A small image diffusion model, trained from scratch.
Data: trained on photos with spoken descriptions (Open Images, Localized Narratives), 203450 training examples, 1.1 epochs.
Rows from block 6, named by matrix and row number. Rows with one number belong to one channel. Each number is 500 + 40 x the weight over its row's rms, rounded and kept within 0 to 999. All counts start at 0. Numbers have three digits each. After the name is the row's rms in percent of the matrix's.
# convs0: first 3x3 conv (model.mid.2.convs.0.weight, 256x256x3x3), inputs 208-220, a 3x3 kernel for each
# convs1: second 3x3 conv (model.mid.2.convs.1.weight, 256x256x3x3, transposed), outputs 208-220, a 3x3 kernel for each
convs0.169 094:498442495549488535464511509502517503476499491456530531501502510422507553443451455534553504549473486578396464448452429556517533529535457493486444532464444540476459495469462522560453510499475486516510508430497539499506477468556531452569457532501490449559491520455562462498543471557495484531487464507514496500525532490529464479467457479450514537524479462
convs0.170 105:528464482468512530459505513522512520479510503494437550528498527498521501553471485503540479421588490419508508537469452510467566576456464514413472546489434509538463510445509533548490445517584480470452510552449486474554506503497401534541516560519528550547460507472513569461496542508548466519526517469507537562549541476574501486471513496537470521565475420
convs0.171 096:503521508518548528502546475479541481465506456455567480557528510469540518509542548511479580496530583502497472565501485533441539550418514535511419384551539526512462526458444473571466517516514537546511474431515548460428536548522508545465530498498545513455511496547508567523536497435502458487531508488517480500474510542520548510539464492445557485487550483
convs0.172 091:492422514507461532479514457573523485500498469435490505479461482585538494446537521476596476432480537487403513527467481481454450530556477506495488419464578522514385546472519578457470519580510504397540505552479498538482493506568430505496513504538488455485518554521590584434485467488510555490480537519495545479552434496511485536467506547482501540454451521
convs0.173 106:499587452514460502490565513419542508484458454514502444467486588473588571555558466490507507594432482591460495528451455540510495493462472522561494480543498538512532451469539494525562529466475443534546483474508498525499468371495496513427481514494535521449550421492417618532480533469486506536518498439502504517453484567499473460495446421487420475500509501
convs0.174 094:503498456457457542476519493478468528494495461489459552499485511606615492495525598415473491502422438441495484464481491474483510519467495434414548510568471531485466522519457646589550443548495472474558543544490517471543485521533476478550500514566496496507497523436556517490495484481390506553504490517468512496499522524496468525441431491483534421501559549
convs0.175 103:487452530477421459480488513506488510468496524513503509481470582488512428542499516417489515542507566484438495423528464523432480436464539494470520434588491521500485464449550490548474468553438483552501520512517538466570553479463485548481539571508544527530483439447482520517524445492514502511502512493500480490464453531506489549510533531492514482498461495
convs0.176 108:560547503511502516512449517519565558537501427453506456476490465497471510455507496470488535624427487467454475593476467438524468491508532470465486504468554496532548517540558527558505527493487493555511540484525447522469424478550536554518491484541500494451408473502514596550560531448540495487491441513529506523517503547497495551468482500534521469500449497
convs0.177 111:560508493527482490543470518465508553506429480494429468486592550508402462458480485468510532463438500503587468524461533588496413462512533481480510462509445512479513571558488522408527481502492596481522503509491544499516502487511460501494485496499514478475483432504528616501402514500454423497462417549435501566489445544535469518477538491497408583456625498
convs0.178 095:500493493483511497464470459504479527463469549460470510473475492505407495490524477460477518517425485442461502519442471505464529478507510468495543534566487516531501488501422496487489544512519465493471488481466522528548482438529472501461478506464486525523496512525486498526514475500495502487479457577441452523477485446504467500509461492550532486512474495
convs0.179 093:496471510475479493486452458504523470494476519533439494485485492480496516536458499514506458458516556492491565516532465435521496484537576510450421514497546483468519522441491476502530523512550506458477445446547439544480543536526486563559473495461482443524506524552481456440484469487456489529504526497538494526478520521528467519517522554552494458500512512
convs0.180 101:524549531462535545492442514523549480573461499490527529473502448486498501584562539427489508551505485458488505443482478500529438579532514469535439487495521477454553505541535530545613461568469519555470500425516498441509473515511475494471448496512448573468521550546467456497544490474509512482492487520526565525533513513492424495493470475513499418495530586
convs0.181 106:534478510520450498463532564530577490512529494510483464472428565543484477542498527479492543489580578519461443515468458535467548484511515501490472496570533511487456507399491496527499520473519526432538502512468488467522513582505467467518498485508447473514515577534541450486534511499494554528469451551522441526521471498488537556501523545460520460524481532
convs0.182 096:535532529497482504466538480514517444535561516505474499437544419574487510487507474517585522485507455523425538532465517525430479498486564458472500477454490519457566543517465559555514575494553479509482407519507548523523514507491438509491525494469520591480484488485515506502489522510520517528526510473474508535483536518482593501545510437468455505504530495
convs0.183 105:500544500445478558587460489531573522465522510447521472519576475481564509518520424431500421502481608508479531523489488467464498551512541524512495536489494478511509522504480480530506428502520462487502445494484501476487574567501531481458488488518564461526530531501451423385549420520450449516529504446445503526449485509491477535518447567410451531530512476
convs0.184 120:518543471507476543533522532501558501467449599473432495540531562462563467417530484481535514434459456542525488521498478634496449542497445398482564553495571478488488519489468478494523530536449600487505455557520487527473503446533446491565495563521514472487569455416521511520496488490527490532541480488558501440522469514502536495539463521497505533542509514
convs0.185 119:485512507487480505499445468467514472554464495489550424483435475473557554523622423518466591491573460554531507466537487525499539473489532458521548517441487527552461533437507520476498475503534488465504495475486477522525479591470508508535458498462514461546529509493583531479481503510566516486506544502474509540495525548535523492505615509487460525527496510
convs0.186 136:532510485514463519548532478489555456494551487500490485544502452453557492522473506467518485504487447472498497465490536524486441566478501463513480475423530488462517535477427480571443531446568522487512462570595545491503456583431520535539464526473569567483473454537462528548458450517517569515580591462464545542461501584470529504475567501492530486476516464
convs0.187 083:483514505544505539478538505484496474445536494550520455478448463524428543509533502491410490505492465477597495442538473490460526494505471494480505506451510536568537502481458527488528530482517494518485491443452483607443534482510503565525524470482531503555482509505476477469510493525443531438547481506505486501504517506505471505553504519501551454478479504
convs0.188 060:515472487481520451549495485504491529475485511511514458458489430449476510572545514522428530531546508570494499470481474548434454505511468523500538571519497499514472483532577530531502448530432509475496474510499496549513497500517446502430466513477450466550530586459465473527453514505547483531527552511488510495513444571496510492466538496496480463544394506
convs0.189 096:467495506487499471471482515408413506481496459495506581502541526563596572537459484480486508472521529509507547494554460564563537513393519474502515507488540520486551473569537487434517564523509500509504548558486461500537462436402507593563485466526521554525508417444527538510506543499477499522446473492497450476504527438491460508545441518447499553476479539
convs0.190 093:483427503524501526474507491523455491528513503446467490460494518464481556533498503468522571517470550451485467533486491500484483515539497504556542517530547549504529510520523554536455526578443457494554542466422481511501487540588471492504561459456504479523536613505513517509526562483502466463506495467542504498444466506510480541562510480476513533463518521
convs0.191 085:531484535459518507465483545491479457507512468535508456505461493544512510485469476468518508426428576507436458411493565539534509424516487424467440494465540535451455460489523529486440528457516516514477522497471547507464505525518488474473560475435526489500459437370470566444433571509476514489493524506553478517464520477494517515514516511527492486448541389
convs0.192 116:436447480567501526487508445499532521533509510539494455523496534472505477526569519446492519482539499484526480509497485472493509530583517464571480537403456488503465477489457505532536495527505502545488531461469542497574471489519441513563478511488536480550447532511482418455508523488531427498445515497492486452564481535489556488575589542466414501426495473
convs0.193 102:530513512518519466488534513448520489561470479532475486490482438522498551482454524469535399586428494439484444478535534484533535524490505462576478483521519495530498484512553568605490486450511472455459439459498524508541519504498526462542539562511459487551473493448537536496525456502524533500537490498440532539417570489534474523537479416539446511514527553
convs0.194 089:507488524501523517515475487550520490498550455513478489536481557571546393407474493515452494533404526455488448483490460564487478595465533555512459556523465472535460469430493489436524467548498476529547516475504547465487479471509518511504469474525463382494531569567518565481501547495502463555425394573516522520480515448464398484469478449468501475506469550
convs0.195 109:491526504461479513443543506531509456533386478488529476473447500475521536576366510527509473527524458484494466463525529516398461494500508493564558536545394495589439515525506561474462510458410501514487579511474499505493516483540492592467503494483540473518452501493495500599469531475539521474499505492546494504467480524479490536486441502510440485479572451
convs0.196 096:495501510534450504465522505538498561474556458526505478480481528488456430482525518460500483521454529534652465512505413604501531543475535517411549475528477501492523429430423559488498542589496489478494495509521538485528434509550448487547471465511465459500535548450490456573433466466491496565529576492523433436519498532521473518469479549483448497468474453
convs0.197 115:437530550535494485493518520473466483416467570490552467528544441532532516535488521477517539515531483493443529579506492504486505533554417553540451476454575513542475507418526440563583490485525500500515512539487472482532502432492504580615520530465465575517595480437589407496508502485496533472477504532499515454523523440513526538451466530477429577469536509
convs0.198 113:525492472456470483503493525424440487511527598415506477486480590452505444541550450474470487512540443493477494463477455484415458518522504578419477471460456485542502528419499458497538532493490473479539463440494536480469479504462538539557522555439534477495447485501445457567504538484615463476471511539532527467498498448490521523467437486422479534503488477
convs0.199 100:507511473427474484499577472437515451468549446510481559546539517492560431498547465496523547449456516491497524497540475537503511506522536526526445498473448546495511399493450519529497523459522474488517490522508514478472487555531437515493526482490488495470506483531552535529540502486536522506450511461500469512543493524488541480528526543466488514558501541
convs0.200 110:505514509509548460478507483519496457471507549470489581509478473495525509517485488547357425528548423476473542494532522491595483521522479490535487503549433512475532451507525484445457526505547519525519484497473539530477463534496438584465431510523480481529478561426476431521583458487500491521530512475472476510513521481543501490562484452486495491486497481
convs0.201 120:477507493521553570504477517515552511485492516463460458521558437430511508487486564480534531508467525524497492539498494457566484560484478455518522481480532514479483550476557486543589492503497503554488467525557447563534511524511524513471495528494533503504556477521503513486524580434504488515512457557539510492502531520558433508460463506600472493531483517
convs0.202 094:482522477569519528487545483515418478502510511503471543490544466514535452433526452561523452540504606483532487496521482527508518486515494560473515508535489510462503430495469483431524482520469435510515496549510486498528513483489464461470483387536394473438467530490521510445480494470518542530472468469506510513504439551491469417530463466456514425558493483
convs0.203 088:478541520541528561538489533490533512536527534495463503499526488566480501569533490569492546469536513479436535493476525496554516434448532512451538454473462543476464454443555570582476546515450507426551422536524506547475463543480519565498511479466479503543508508446455531458497508477484569507492478507509476511472495532503505588385471505423588537526521498
convs0.204 104:517447552515483514563455483504455490480582527536463491488535491492527564420477554539480478459439468426587466547455571513534492546534430545573528527500494518475517484423481488498409468507493524440514609439521472485472506557464503393521538463479513492463466475491540467506474500512551483459459542524480503499556436532493523491493522571513555498422485502
convs0.205 128:519458546483539536488503459495544544540547530503456479488446507516463566454502516484497551428509508510451482444510433502546468477566512489469540490568483484529551439542455597443594459484505577530497509473504512451516516474449444425459516512528459520533561478524432471489548480459418531495541514533489514490506534511550412514558442527536482405523493534
convs0.206 082:511539507491615476456445531500463494453481492520501559533482493468486468529425482520474464418551488568529483489594509536503487563426556454494452538517582468523501542498483488527467480465537493504515524515493476492483510466503476556560505494551553523504565478513524456522471460562555541528460541521489537483537477535492498536525494489474585488532533508
convs0.207 098:504509526533456457550519477488520490560507462552490539543554497519449534489491518456473559455518508521548493471465564536482460469614428470504520543477493408518496470450578532461552476521555538487480499521527522550555533473463506455577481572608513448481477513498529496501485493492540554475484517536504476541493532452496527520475459524496577446487484462
convs0.208 101:457505558456502512533494542532462515475498521480444507524461520484501494544498479520529455544358452484552571514541463547490489510517518447543536504517494495532526546524473439463535500445505521506508489515482462465498555488501518454542467516529488415471521432471447511485497495469469446577482505467512475470459510540503445502423506498411505456496495487
convs0.209 084:500514473549527490493512477488495460502479411544459450477516474570494484574474538543432562495500559543528461549432528445515484447528495510521488560397435497452514445534508491410469526417438512476503524559504533490457468482467473508466533539516541484465421374516431608486523480485441542494564539500467596478499559545484525456514523537463510508577462479
convs0.210 128:460503468467491500552552514525511497445461458512529486454492527543590506470479444434484518462480507559481512495567483521558605529468449455523542456522449483444471471436550431412463477551533494504541520480489466516515571424483488516512436418524472420478467459500511424541465523516534449464517514467548510467508486452459515405466440486542518471526534470
convs0.211 109:460515567532527476497534519530544515450521516480526513534553457510472512495514520479486499480484546488527553537524449505520562478531529583478451494503478493493469403378521595515448478389501498514492557481446494496452531436498500511494493525442584466485454513532495483546543477489540479563509514477485523484400467488494482444481534475453480503484459474
convs0.212 146:485477505542483547515592545498525545520520544512473567538601507464514516576402528493504463488501543424517509492528510522495526482561518446498534512520464580473511474467539427592455577465492482517464480484471538467475548492468437559506528483544492539480478531508570440494504514492512524469418597502435461503528565524548572485466512508465492575441538568
convs0.213 105:484519493509576516508538520507538444509510488483471509549471473460570546514454517495506490498531478513512529585546485498451478520554508474466464511413625543495517530522512476499437483467519478524523499496523504454455473561477560480483413456500504505502452440447546549501445498536488532548524463473514474566504470537484456491519523504532613486531500456
convs0.214 098:490492479471496561486577466482458514542501515501491533490446552540613406554589461527442507431496479507530494458452476461484517490546508533521524498391511536443486450512520546507460528541448498537516499542550541524470471432517491446441505575457569532568522466511482477467519485508490537450554527506529503547513530474426485497501512423525507492532536545
convs0.215 083:464512469468520517497464569513490490486474470437482482553443464507454443519480501453562560516556429489534516480488503492496455492501498553483480514527549477502577514506472494520465466559500520452484489424508478520527492447457443420561455485471477530503412521472530475514465443517446470498504472462460502466498421491501483547519580471501461489482487433
convs0.216 078:505513495478471519543533483494505463493536507505454510459503495428411550535556536505536419456427557455454484444490454538559491528491474527430506508537400507494561519562481477420561494515453488471516551486540535467575591472483480502508512535508529453487475569499512537511479485505581485458512522530455507480498504469501498497423513543480605531508425520
convs0.217 093:484469506502480531462473450538560464491507552495493526437521437441543473486455563503571403375549509500483444549524529458568548447515474493426498511455444482521498581525436494420566432489546492519483532528415462568493487495437573555492509521449508539499399541542563498491544507515483520450526516491555451464544516479419522477465507530534572518542468482
convs0.218 123:455543536552518488497476499494460485537543463529505484446407518567524487462476544535488511513446504520499553511494539613489488494475491493479524472450560518500430519532444434453557475491520503542461511536472447526483465529519499425463458518501519508479607553456455503464493434529474487486521513445574504472456582487563519492474509490588522538516494477
convs0.219 093:498508497487486428448492491494516431479538474456490453499613543476582474424509468477497530530506535465369527523473499490450460514537471470495541524456558499514572482442522514505450517578456505488542482488513535395533455543490517442439497494495526409498462492471506538489478495507449499494516462465497469514503488557492523466533527459512472563504456487
convs0.220 122:468573492430515518476464555545508512544485419449543458410474539429525420519527505513461575492493555597484546494425552529504463490477478473488544512462499463487532531609501478532527520465466542527476485485496474508543507537516516478507514510563541490480497457478441494522538536537528479488476525560528492544463544492478466502413518473623569506487551528
convs0.221 116:546548475481547530517500577482474554474565447496582507507564523461561536491492483422446523482524512498449493559478454507402464544513486554491509506501554461440457473528461518490448513549543471499517514502502509511442509485509511513489520512540453496460492475458505555603501486474553511517442465520530506518484533436491530537454464494463461513446497536
convs0.222 091:495494486510501477486537507480563533491548490518563497513523473528478500422477400452500536520482530496540430518476565499505508468516502547542507459482453460436573462474530513430412520462546461479492507494472474531500495488474495559463496488456538543468497519537461473552576496462524480469484543496439514509512431525451545449526498520522551504532472544
convs0.223 104:512449492548492511472478490534523460464433479435521538509498501505399517524554471470472551505530499476518567551500510435516510471420483532537499461476546460558481512438512490436479477476492521501554445479490504476521440421517419477555486518537442521464493570526484549477502488478518432465549534527487550514495453511470476482555528470423535553475484490
convs0.224 123:527523477465528441530510522534430468495514436458501585479557533526443543539414545452560505549516538486524462444486502529482499524502507484478501470516479455516488446478422535475483442512499565524493502484513485492498475546545519438468434572526555476483472565475470455569473509525460490531465511513493496528443487454552520537481427504512529483504459487
convs0.225 087:531547509500523559520494494514565462533465443525486500537489531476504511554497507537569555577491572498515539463495500540494506524399494512473489535582520467564481533432583473515468492447466475501493483456503525460498481519463584575467519455494592527514562466558466464518531556508524496443482453493539520461504477557464514516478465451545541496490448483
convs1.169 097:515525510434444442453535524501591465491567521476408520520516530512501555455501502524523482570484452519472532478490422550486441489499610464492491600480477557481487463531477529506495523475518469526497528456528564571523457537480476498505432525539510498457562454555483541478483471533432478471510506433532477522534471463515526488517506486500522542469514497
convs1.170 106:471514499512511485453557471558526496470492498479533452491557490467448520493552465477469586437404550589479504551517441413564491495502511501491460549489493499521487483508501476483508507589463445506498493522497519482525451452516494456547514502485478485488582540535444501475503501537512430513471501447458499477496472442524469483484557486544522506508453462
convs1.171 098:516405521457474490504453568527475465488476539528469529514462529495482549475464420450532485521463445422551466558509482451567461487525389493472485564508495532451495501485496487418591490535477570534503471475570478550462574564538498513511484445518434515483458517550456501470538497414538486538486477528530471482454511463454504501476536456534516516478552503
convs1.172 096:542539573562498525528529437496550551525490479474464406523462524493450428499472535493543422467559580486427513574436509516546454465409494513491476402532560590554530469450471532485465489530453518493474501519504456555529534527447520547543490487480524491476495484504517419563541406494512475501507530507469489439486540546497427477488570508423523467486489576
convs1.173 107:454468531531541521514450558540443506522556483526496554560508472428416569419553511500502437548566442475518490508508543473514517528551466470541504530428455505456523494557497401528460461473517557489531457508476461550516544512495532473479530579492541433499496542529543527519539500544461460475501532480525545529495474486527511487463487505488580461495557480
convs1.174 095:522512472510479487577456472528449490470483554457469471473530459488466447458510513515427544573502472524542512512533549491550495483394503503493535474420476491540477434459548470473467500561521460463541527455513523495501464558515513495520450510531504477420518487551487553541503488446438560526507494528529478467472536565467542502513489415513476569498554537
convs1.175 106:453511525544576463521512483501497454474500488502529530479512438487460468465509486511536439421491472473527512480546485504522451460498543488497518467428500459488484506506493542486535458597516514527443529443491501502522511464492568519471514513425503501496521400538527507445504516515512500479480523566493492504523511466542546502483486499487515536500494476
convs1.176 107:421481515475504519534477531536496507521530406475436537507560540488504499546477498516572507520551446485497559504511460502444555519537505505521437501556479497477573489530517458501539485467471507491467495538446445471556492486549582443481425472469505492479452504474476509541441526515478539531506498437523497475444473562489497517464507498451529511558461550
convs1.177 111:496561539515480450473470435542552479493460481491554515518481600587531470482431581574454521487562489526477533414558544477502474500483541528467482546509526546503468488517496510524493518484509511402488510551537509500456515438521511501485512462558505452514591559420479517439448545463535581512504476451486590525417523496446533474567427462441536542504488460
convs1.178 099:545532455533474559493515439470431547500504490500493518593444506479476523532517504536496500507462482497550543563465542480478495500558518482530497552457520495511491598475469499536523599572486482497450506539458439538589499502485542511536504561515483532516475480535473489557505490490509498505528512484532517457494486541477495545529496487552539396489511482
convs1.179 096:448515472525516516469584464513496461492540474461495455444531479569507528469534504481558483451453541526476510452437462477503560537535496513554525487433487528535485511477481478477554478496454457495524524497518493528513555487492457432495486590521556436516504519581496525455504473545479497520518539470473513500499467460446479490537539498477505484494491496
convs1.180 102:549558485492549428428450534499454514533556482567426466514466511524464510573515500546462510584418410550512554513507481552483481514492518474525498494496476457466568526488530405461435484520472529500505446527510543478489518545510546459549487531506498468484486456489539444525551485461478530531530511486458552439520498503512425487451510516558484495505475502
convs1.181 107:504507453472493475539531450523515477514451504455513495467490479541432460480506579550546500477384499476439513476514470481496476529483568576485464476480467509510568467573484476536460466523436497518487468529496562494477501566430521539485550427482492551495433472473472432544518515547457543472454453539507437488464501458477542520499559475532471512494455526
convs1.182 098:546511461484493466419517506531534482438525515574528504510478461448504535533506466486579472521451501484504526462452555504495523486601513449509515531523529528446545499502467478501485524481492486451485478543554529503501455518435510529530472483433536515431398472508527482452544516425549451498526442470492436481493580492545519503557457498502529518516478464
convs1.183 104:495475451495486490515518463512497525547453543495467493559442465536492559566426467519548470490526515522482531497546512511529516520475458493446553500563506536470481563492554473456557552468473505494499442567569477520487486481465515556497555474523561545520555494451533540447476553496499532469456520406502525506467504527479536531530527460481571454449442494
convs1.184 117:520517495443477446516448506537481539463588503449497505519478544555527497419456460517501475522539539549486494541513469575446499524490452508477526491544451476571563557480444475581525466457481541530488467459482503520465456450484457492522491548588458490487598516512479504515508504510467501491564463514491495483492575510548480513503460436526493511462564496
convs1.185 113:510520513514513426459476483470504520500483478480480492569435508459466493535550505560472463487506472479574560537469490497516456445470553527473467529497519420560568580457495544507551467557476459555474464554493461487573490463516504449536521473541512510427523528472495518443485524531448555464555502479560492470506534469487473510498500470477538567587422447
convs1.186 127:504466480511502570500489483534488520551468472530498549491503437524457521547556452496496541548498468494522584473514499526520517457576533441529492500575552532440560559576477576494493490482478477463491473466475527427560506541537531504415514424501539371521477578511487443488508452463460494412544510522567404473469480556499494528507525495516413559476475489
convs1.187 087:453520441543494516496501492498448478512492539516578523531488466434510447522542500486439435564524505535542513513488452467604514450446548454499519443524502487513524506511469478507471552510478507445506554568514496501516503535525521448499461530531498569429462539552412486447483512459507484475474526515479480492480488483494522510519523518553497459462464527
convs1.188 065:494485457469505481523535449506452502562570516502509487457475387487488478450507504453525490476498503457546453450469499522490519490549544547492485525495496480496503552506514521502517453530543537532617410492442487505470538490497501485559561533493480472561421432539512514514489456393479581482624507528504456376468522480512511489590554448520464505507468507
convs1.189 096:451536572516469519494487507497552513546473446507446509440450468530490397522537502473510422484451549515525449555560457485455461465492529519540493466487512436532515461429466520560538460456473443534539483525492456522502466512481523461477550530516485547548501586431420508513487592553561502404506470532487574437511496470486592503504452488467542514547496487
convs1.190 095:516534485492507503467528521531481528494481499485522525433532512448481509439462549504561453491605518478477476559558466543457492527477457459538504497439504439538498504462461493474445454528567474485497570535454518522556514475441445522555482462533481512485530426511484489511500477506456538485486569500514574511483510558557467501484473513486586506498493436
convs1.191 086:499522543513487496528556439511482486485551559475475536517546522495449462471542491518568465450534520534447506508475607528434449398588469534542458476526482515558519505552447548543455486507523511471418437533538496552475521429463556548531486463544459485480595560541396471472470553541480489494439417537501574570536523515456463493519496554567513520502508513
convs1.192 114:507527478476490469506484563462520467535496535533484551412449503509462520479530484562437472532452503470574562464469453527566553533506483535500561527582385476450468492542458481469561532468575546478471541533495482474452496493527468461569523502454525498552426495551495544510569537545512491516502465485483474441472553462492445533498475503525621584437472506
convs1.193 102:498523415490463536487557483466563529477572511465493492466441522524515514479613436466503475452403528449582496523551562518445523518541467534486507465525527488490419495526562475494526477502481537501533486490513514543436522516494512514474495520493528414441498481479443493466528464489494563477464532475519449536473497460521477510522520503493484506507532559
convs1.194 091:445519503466523535446515509437557444527529518482471500502493557565479451489463569517466513507572486513510484470570412520477497561483597539563468554465487435517521455480455489543576510561507535518485479538458506517521471497507479552542462498504509457483516451470543499519398578490492500472550509590500556444559509467493464484437483523487450492575564529
convs1.195 111:429520483487473482548471496551497518517562463494453480495569510466546556440506538470513479547461511495523488435520504535558545453490483559505495579434435516503474550467484537521442497605458483501530521451499496548519569446520512470521552449506522531494489510500470517491501539496519528490557494565529500533481568523466490433543413530528509471418547467
convs1.196 095:466510551533540563554414470510483490517460505443532528470523535577514490470494527468477473498539480485563511475554476496461520540523426447507466554512502533569478491418494550501472481514533536470559533442477521585444470557501536441525469501531502562518504532494477544508503499472479510562517493471507520496437468504534508525492549548507530465476491530
convs1.197 113:499489473531458464462476530446528541456521513494506537550547454468480534503468489545492517527528492447527523512480477479566480485450494521555474524513530504495487481507563410446586477569564495542526456481570509518505525471470449444464517612516482579394546528472496445545451442480529512556485536455474496543534513488513448531484497484449501513501544543
convs1.198 111:485554465511539522532471475454505494476492463528530457489515531534467516452486394518459492508485481498539503470522517580561554498495521511471458503500497520486453466528529462484483546574448515437465500521508562500498497517509496435433543519509430524506531457423504557538435518515469494414511548513499444497544538491497426498488534509442495532486556504
convs1.199 100:541410517451509494577407573478588490500459501513525574491539504557452527517475527519493496447557535528519523491458490472595418533433552525531501555511513537466405462483539513510542474539569453445500476539514479497550554505516507502555484483490496517468477508502515529524506489585423547506482487459507490549543514491507518461505470483526472484444491458
convs1.200 109:425518524528488464467499532478454506438530462559548496501515488464542432527467522476501500606456456526610458537542512501442489488477486458536513526429519554472497521484497513526522488511511503457491533472488485572523514533508499525508499476552499523523540445559509525438505475483503525510502530490518525496469432511534546530550506501535397530501488451
convs1.201 117:450479470498427539548482515449530561510503517511485470456535549511479544490514536479514457443521471534459608539500449470442524502516500493494501490471526460453548519470497479450552477495443509475486486498492489450498525501531512445511466518510526457521447492429499548553516491534499466532521471517491563463514512522540467427508494539461512390486566553
convs1.202 095:498544551501414454552473506495541447439509420463513560545500526500425465508490538507481496465503418501524457558520471496522465554410493430567507537446492461465513448467479470568530513461549488527520460456506457503506451526528525548517515518487513440474498514515491535527525537509470457459495493548594487495453546497440431492489532503506483440495568502
convs1.203 091:524566510561539535487470419526468511474513518494550521486525537529522472519501524509507426476441482498448564475481465480476534583514471522558500453480459530412523488556479462558515529489465516493513566536450467470545500491449562519495463442536488488447433569464515466415468504531499502503475522402533500464538429532579467483473465513475539450471538423
convs1.204 104:479538478507520454488505538458479510469461491548510587511488443566432467491529560521443581520544515502522474508475504498451532538457426540522484521482543488448536488469480524538453554530510502510575515497464451481543457524468486461560549503502462550444488478568538493451522525504520486499478466560511491471482518453529414492498560532490477454496410544
convs1.205 123:542512496469470545498494506530544494569464474490452439509540543454535474475498477549529437480535546521496536528438528485536495521541500501517569526425519457491489519509552475482427496509510518536502498456505499520495527508507448549531517509463508537529516527434500519480540570481519457539534494471486505373554576486445445491498497491574501423473514506
convs1.206 080:393545517421427530443494575438428526536495569511490409519586481512542435532539486480515421489434580515559507445504433421480529487410575520545565439496497528496555421509466443519484536493491511519538559471546451545523475547504484450536554540527503506411504503527478575397528496511501524500509576521502588538502534518465516448461429435540505504540501574
convs1.207 100:498483495491539460472521416503471495493450501545457499497492547443459580482480482450446474421532490490555610523395573572459500427486502472501530479517481527520467486516523404555431452532575507514509506563484456521483459445484486562492502567464506499494535597494449510465486446522504535412501493503493525530496437527431488505508477511540453503455441475
convs1.208 101:474492511480569491471510472485505518499574558523509461477455591584545545414502459468516530495588497540445468503472496500530512542468522540456496399570492451526458489477538512573456529488460482447555457601548477527459520458487503492502499594512501481535442541412529520554564529571447477546425575488486545509488499500564525487512477543492394447465481480
convs1.209 091:513529438469587501438505509432364547462544470509553514519494551511582527438498511453588551610416460563493542467519486490491422511492499445516464506476575525527522465552520420482457465587547492558502473567531486528541503491530522549485473559536503516482477422460510495507492508570466515484475493540504484542570461507454515468447461527523489519486488514
convs1.210 118:501453478500578496454437581494521490470473468519531520576512522473443488409503496489562467489537434531552490450503506482468588537509476521494489484489519480467437554557443484505547486560489496576456518514467469474566493544486401554447503498535449540524505527498435460524577564428461523550400463548491565457523478502475522463425480535506478533529538525
convs1.211 104:496477500467512504516487525471495544509465508536484458426465484554520491529502489552513507492501445488538491503495460551545539566513446492422491554512527533485478460629445512492432514581560565546529525501469534462454534513495469534524461570458534500471469473585508510421477487561435574449543460505501487498519483535490453552525514503468472541544547408
convs1.212 134:476473430524521506490506501428523503497497508542482447521576424491506498463453497466468570465523519580457507518494481499517473438534563467544526465557487496430515540552449499463597473481495539468488459491576530502512438507540491434550546519495499456500517521515441535510533441574506490468576441527500482511492523463486468547525419574467561466487519455
convs1.213 107:465461457550487508555519549497444509519504440508503530493546472468445534550479564511475500488455579508568459500461474459488518535468501508489412470600464566535502503529500571487506450477467486529468489546464472521474511440556502466509508412489482473527519548522508550524528506493471512515499595478498505551495503431551573446483572545440466462521488475
convs1.214 099:519482502438482574485454503442531491499504469558505488462435514575458489536524488450428488523474639503545474513523563485524475527455585509584466470532499436473451523503523504554494518447592512478452419531580495559453514489516521539506450476590483534494557581502393501435507503512570490514448489497550465508447576485493479485568530475487443500498505530
convs1.215 086:485521469514495526512500493572450506469455535487471505491439459536516509476554483444480500601437496456422450524482459551463447516501534519464456504435518492534459475479528543427474488554458495473548530500494486554483539445493509544475546525464513498459516484596450498497506510523504558568412560510498537515512507544465470484453519512528591516470438458
convs1.216 081:511553484543492513489467497475564464499549467492466527527481446464476489529490496494504510423497617436537474470550547434397437506485605495496438555483480496501446557483546497521518486489501495487450542480538498497542500478465537598504414480504428491487508467542458550453467498503458439518436468567513475504562484429448646443491511551467505466514519473
convs1.217 097:572514522502516419483470502468516540417472575503512428436572520490482510501398565498466481491468565552472538482484530479445519475504457517493547509557476505505515475471546453537508565478478527497457553507517528524532508462464520498483510484518511429452500545524516523474517493528446515536422510558494511543473443586478490502506502525490446510430513548
convs1.218 117:507547455492487523504505497476471508521467502506475544461450515505522460594581540470474449481522419467543551497492514467457465477539445547503506443533440526513554476542533476536534476465464526523472517513515515420552490480556526512457532447455541471575478494424506498526526604478500454486487527489459523455435446562528504488502511516442517449507449574
convs1.219 098:477543522542562515514458471469518564457466447577427549522565547488472487500425516450551480451446498453409568482498526594528517473496475415486509444598529484517545538508479574521467532513580487493475501526435502502556551504479522517506447472539510452530517458493504483473480461534512508575533531394509449502468530571477492489516534516405466578496446436
convs1.220 118:471551527523464477502449438454483590586509423491498464472512533518530529513522532451498422420490574512564474491451507574489507507484521484490513461511510491554538447568542478502505506412421454543491514519491459526456497467528449476521496543451480497480478550496476493471567479544422501493493491463497549483521490511502512509446473572488485443562482534
convs1.221 114:445570476523500459541449464524484492537553480539459518552508507491494475565441532509599470589450462479518561532482466538537534507494444543571477456513525501498541506490458552398532468463481538449503522485462446540531511490531519483448470465518459469473556529495534489531516465501513417550473554465516525465515504473444455503476440543515517464538520594
convs1.222 095:552550472515430503567484465517495490534435519520429524574511528470535547520424479542462502528485525427471536478509517441544495476516524458553499547491453458425452498470477538524469494499460514505529472575460517533460502542447514445515528498470500477549427551518522492451457448502542544523459498404573442527526527460479520557476494481491420456412506493
convs1.223 105:487519519478505536501456498480450584461525497483424471520484453546517516444518508475508498475490520471506528511525453446488576532529468550504494490525495522484417418536526510546503512494496511486499482501510420529526459530451495520561449485502547486496500518533491447534505509479492538537481518467546548548433521462445500525515531488456543532513435510
convs1.224 120:445457516477530494537535449535520489524453518468519469498556496437596515441483530535464476507515460508452542468484499548512557460547482537441554477531569504479473481491491453580496528530515485468471426558526545452489494408519552525523518562499472474502594486521481445485502427580598533479466452484509522450512480581474481512463495440486470515496523575
convs1.225 089:479462521490477514495537507539447503559512503456502578524532525469503480447469502509556534481488431375497483478572459483493477504508513537543436453423493509514516478528475482386496440535504522520498501534470456468540540499506513373514440545502453521491387524482511558495495545533488522542548500403503538571417549432453500483491485503491478489545527456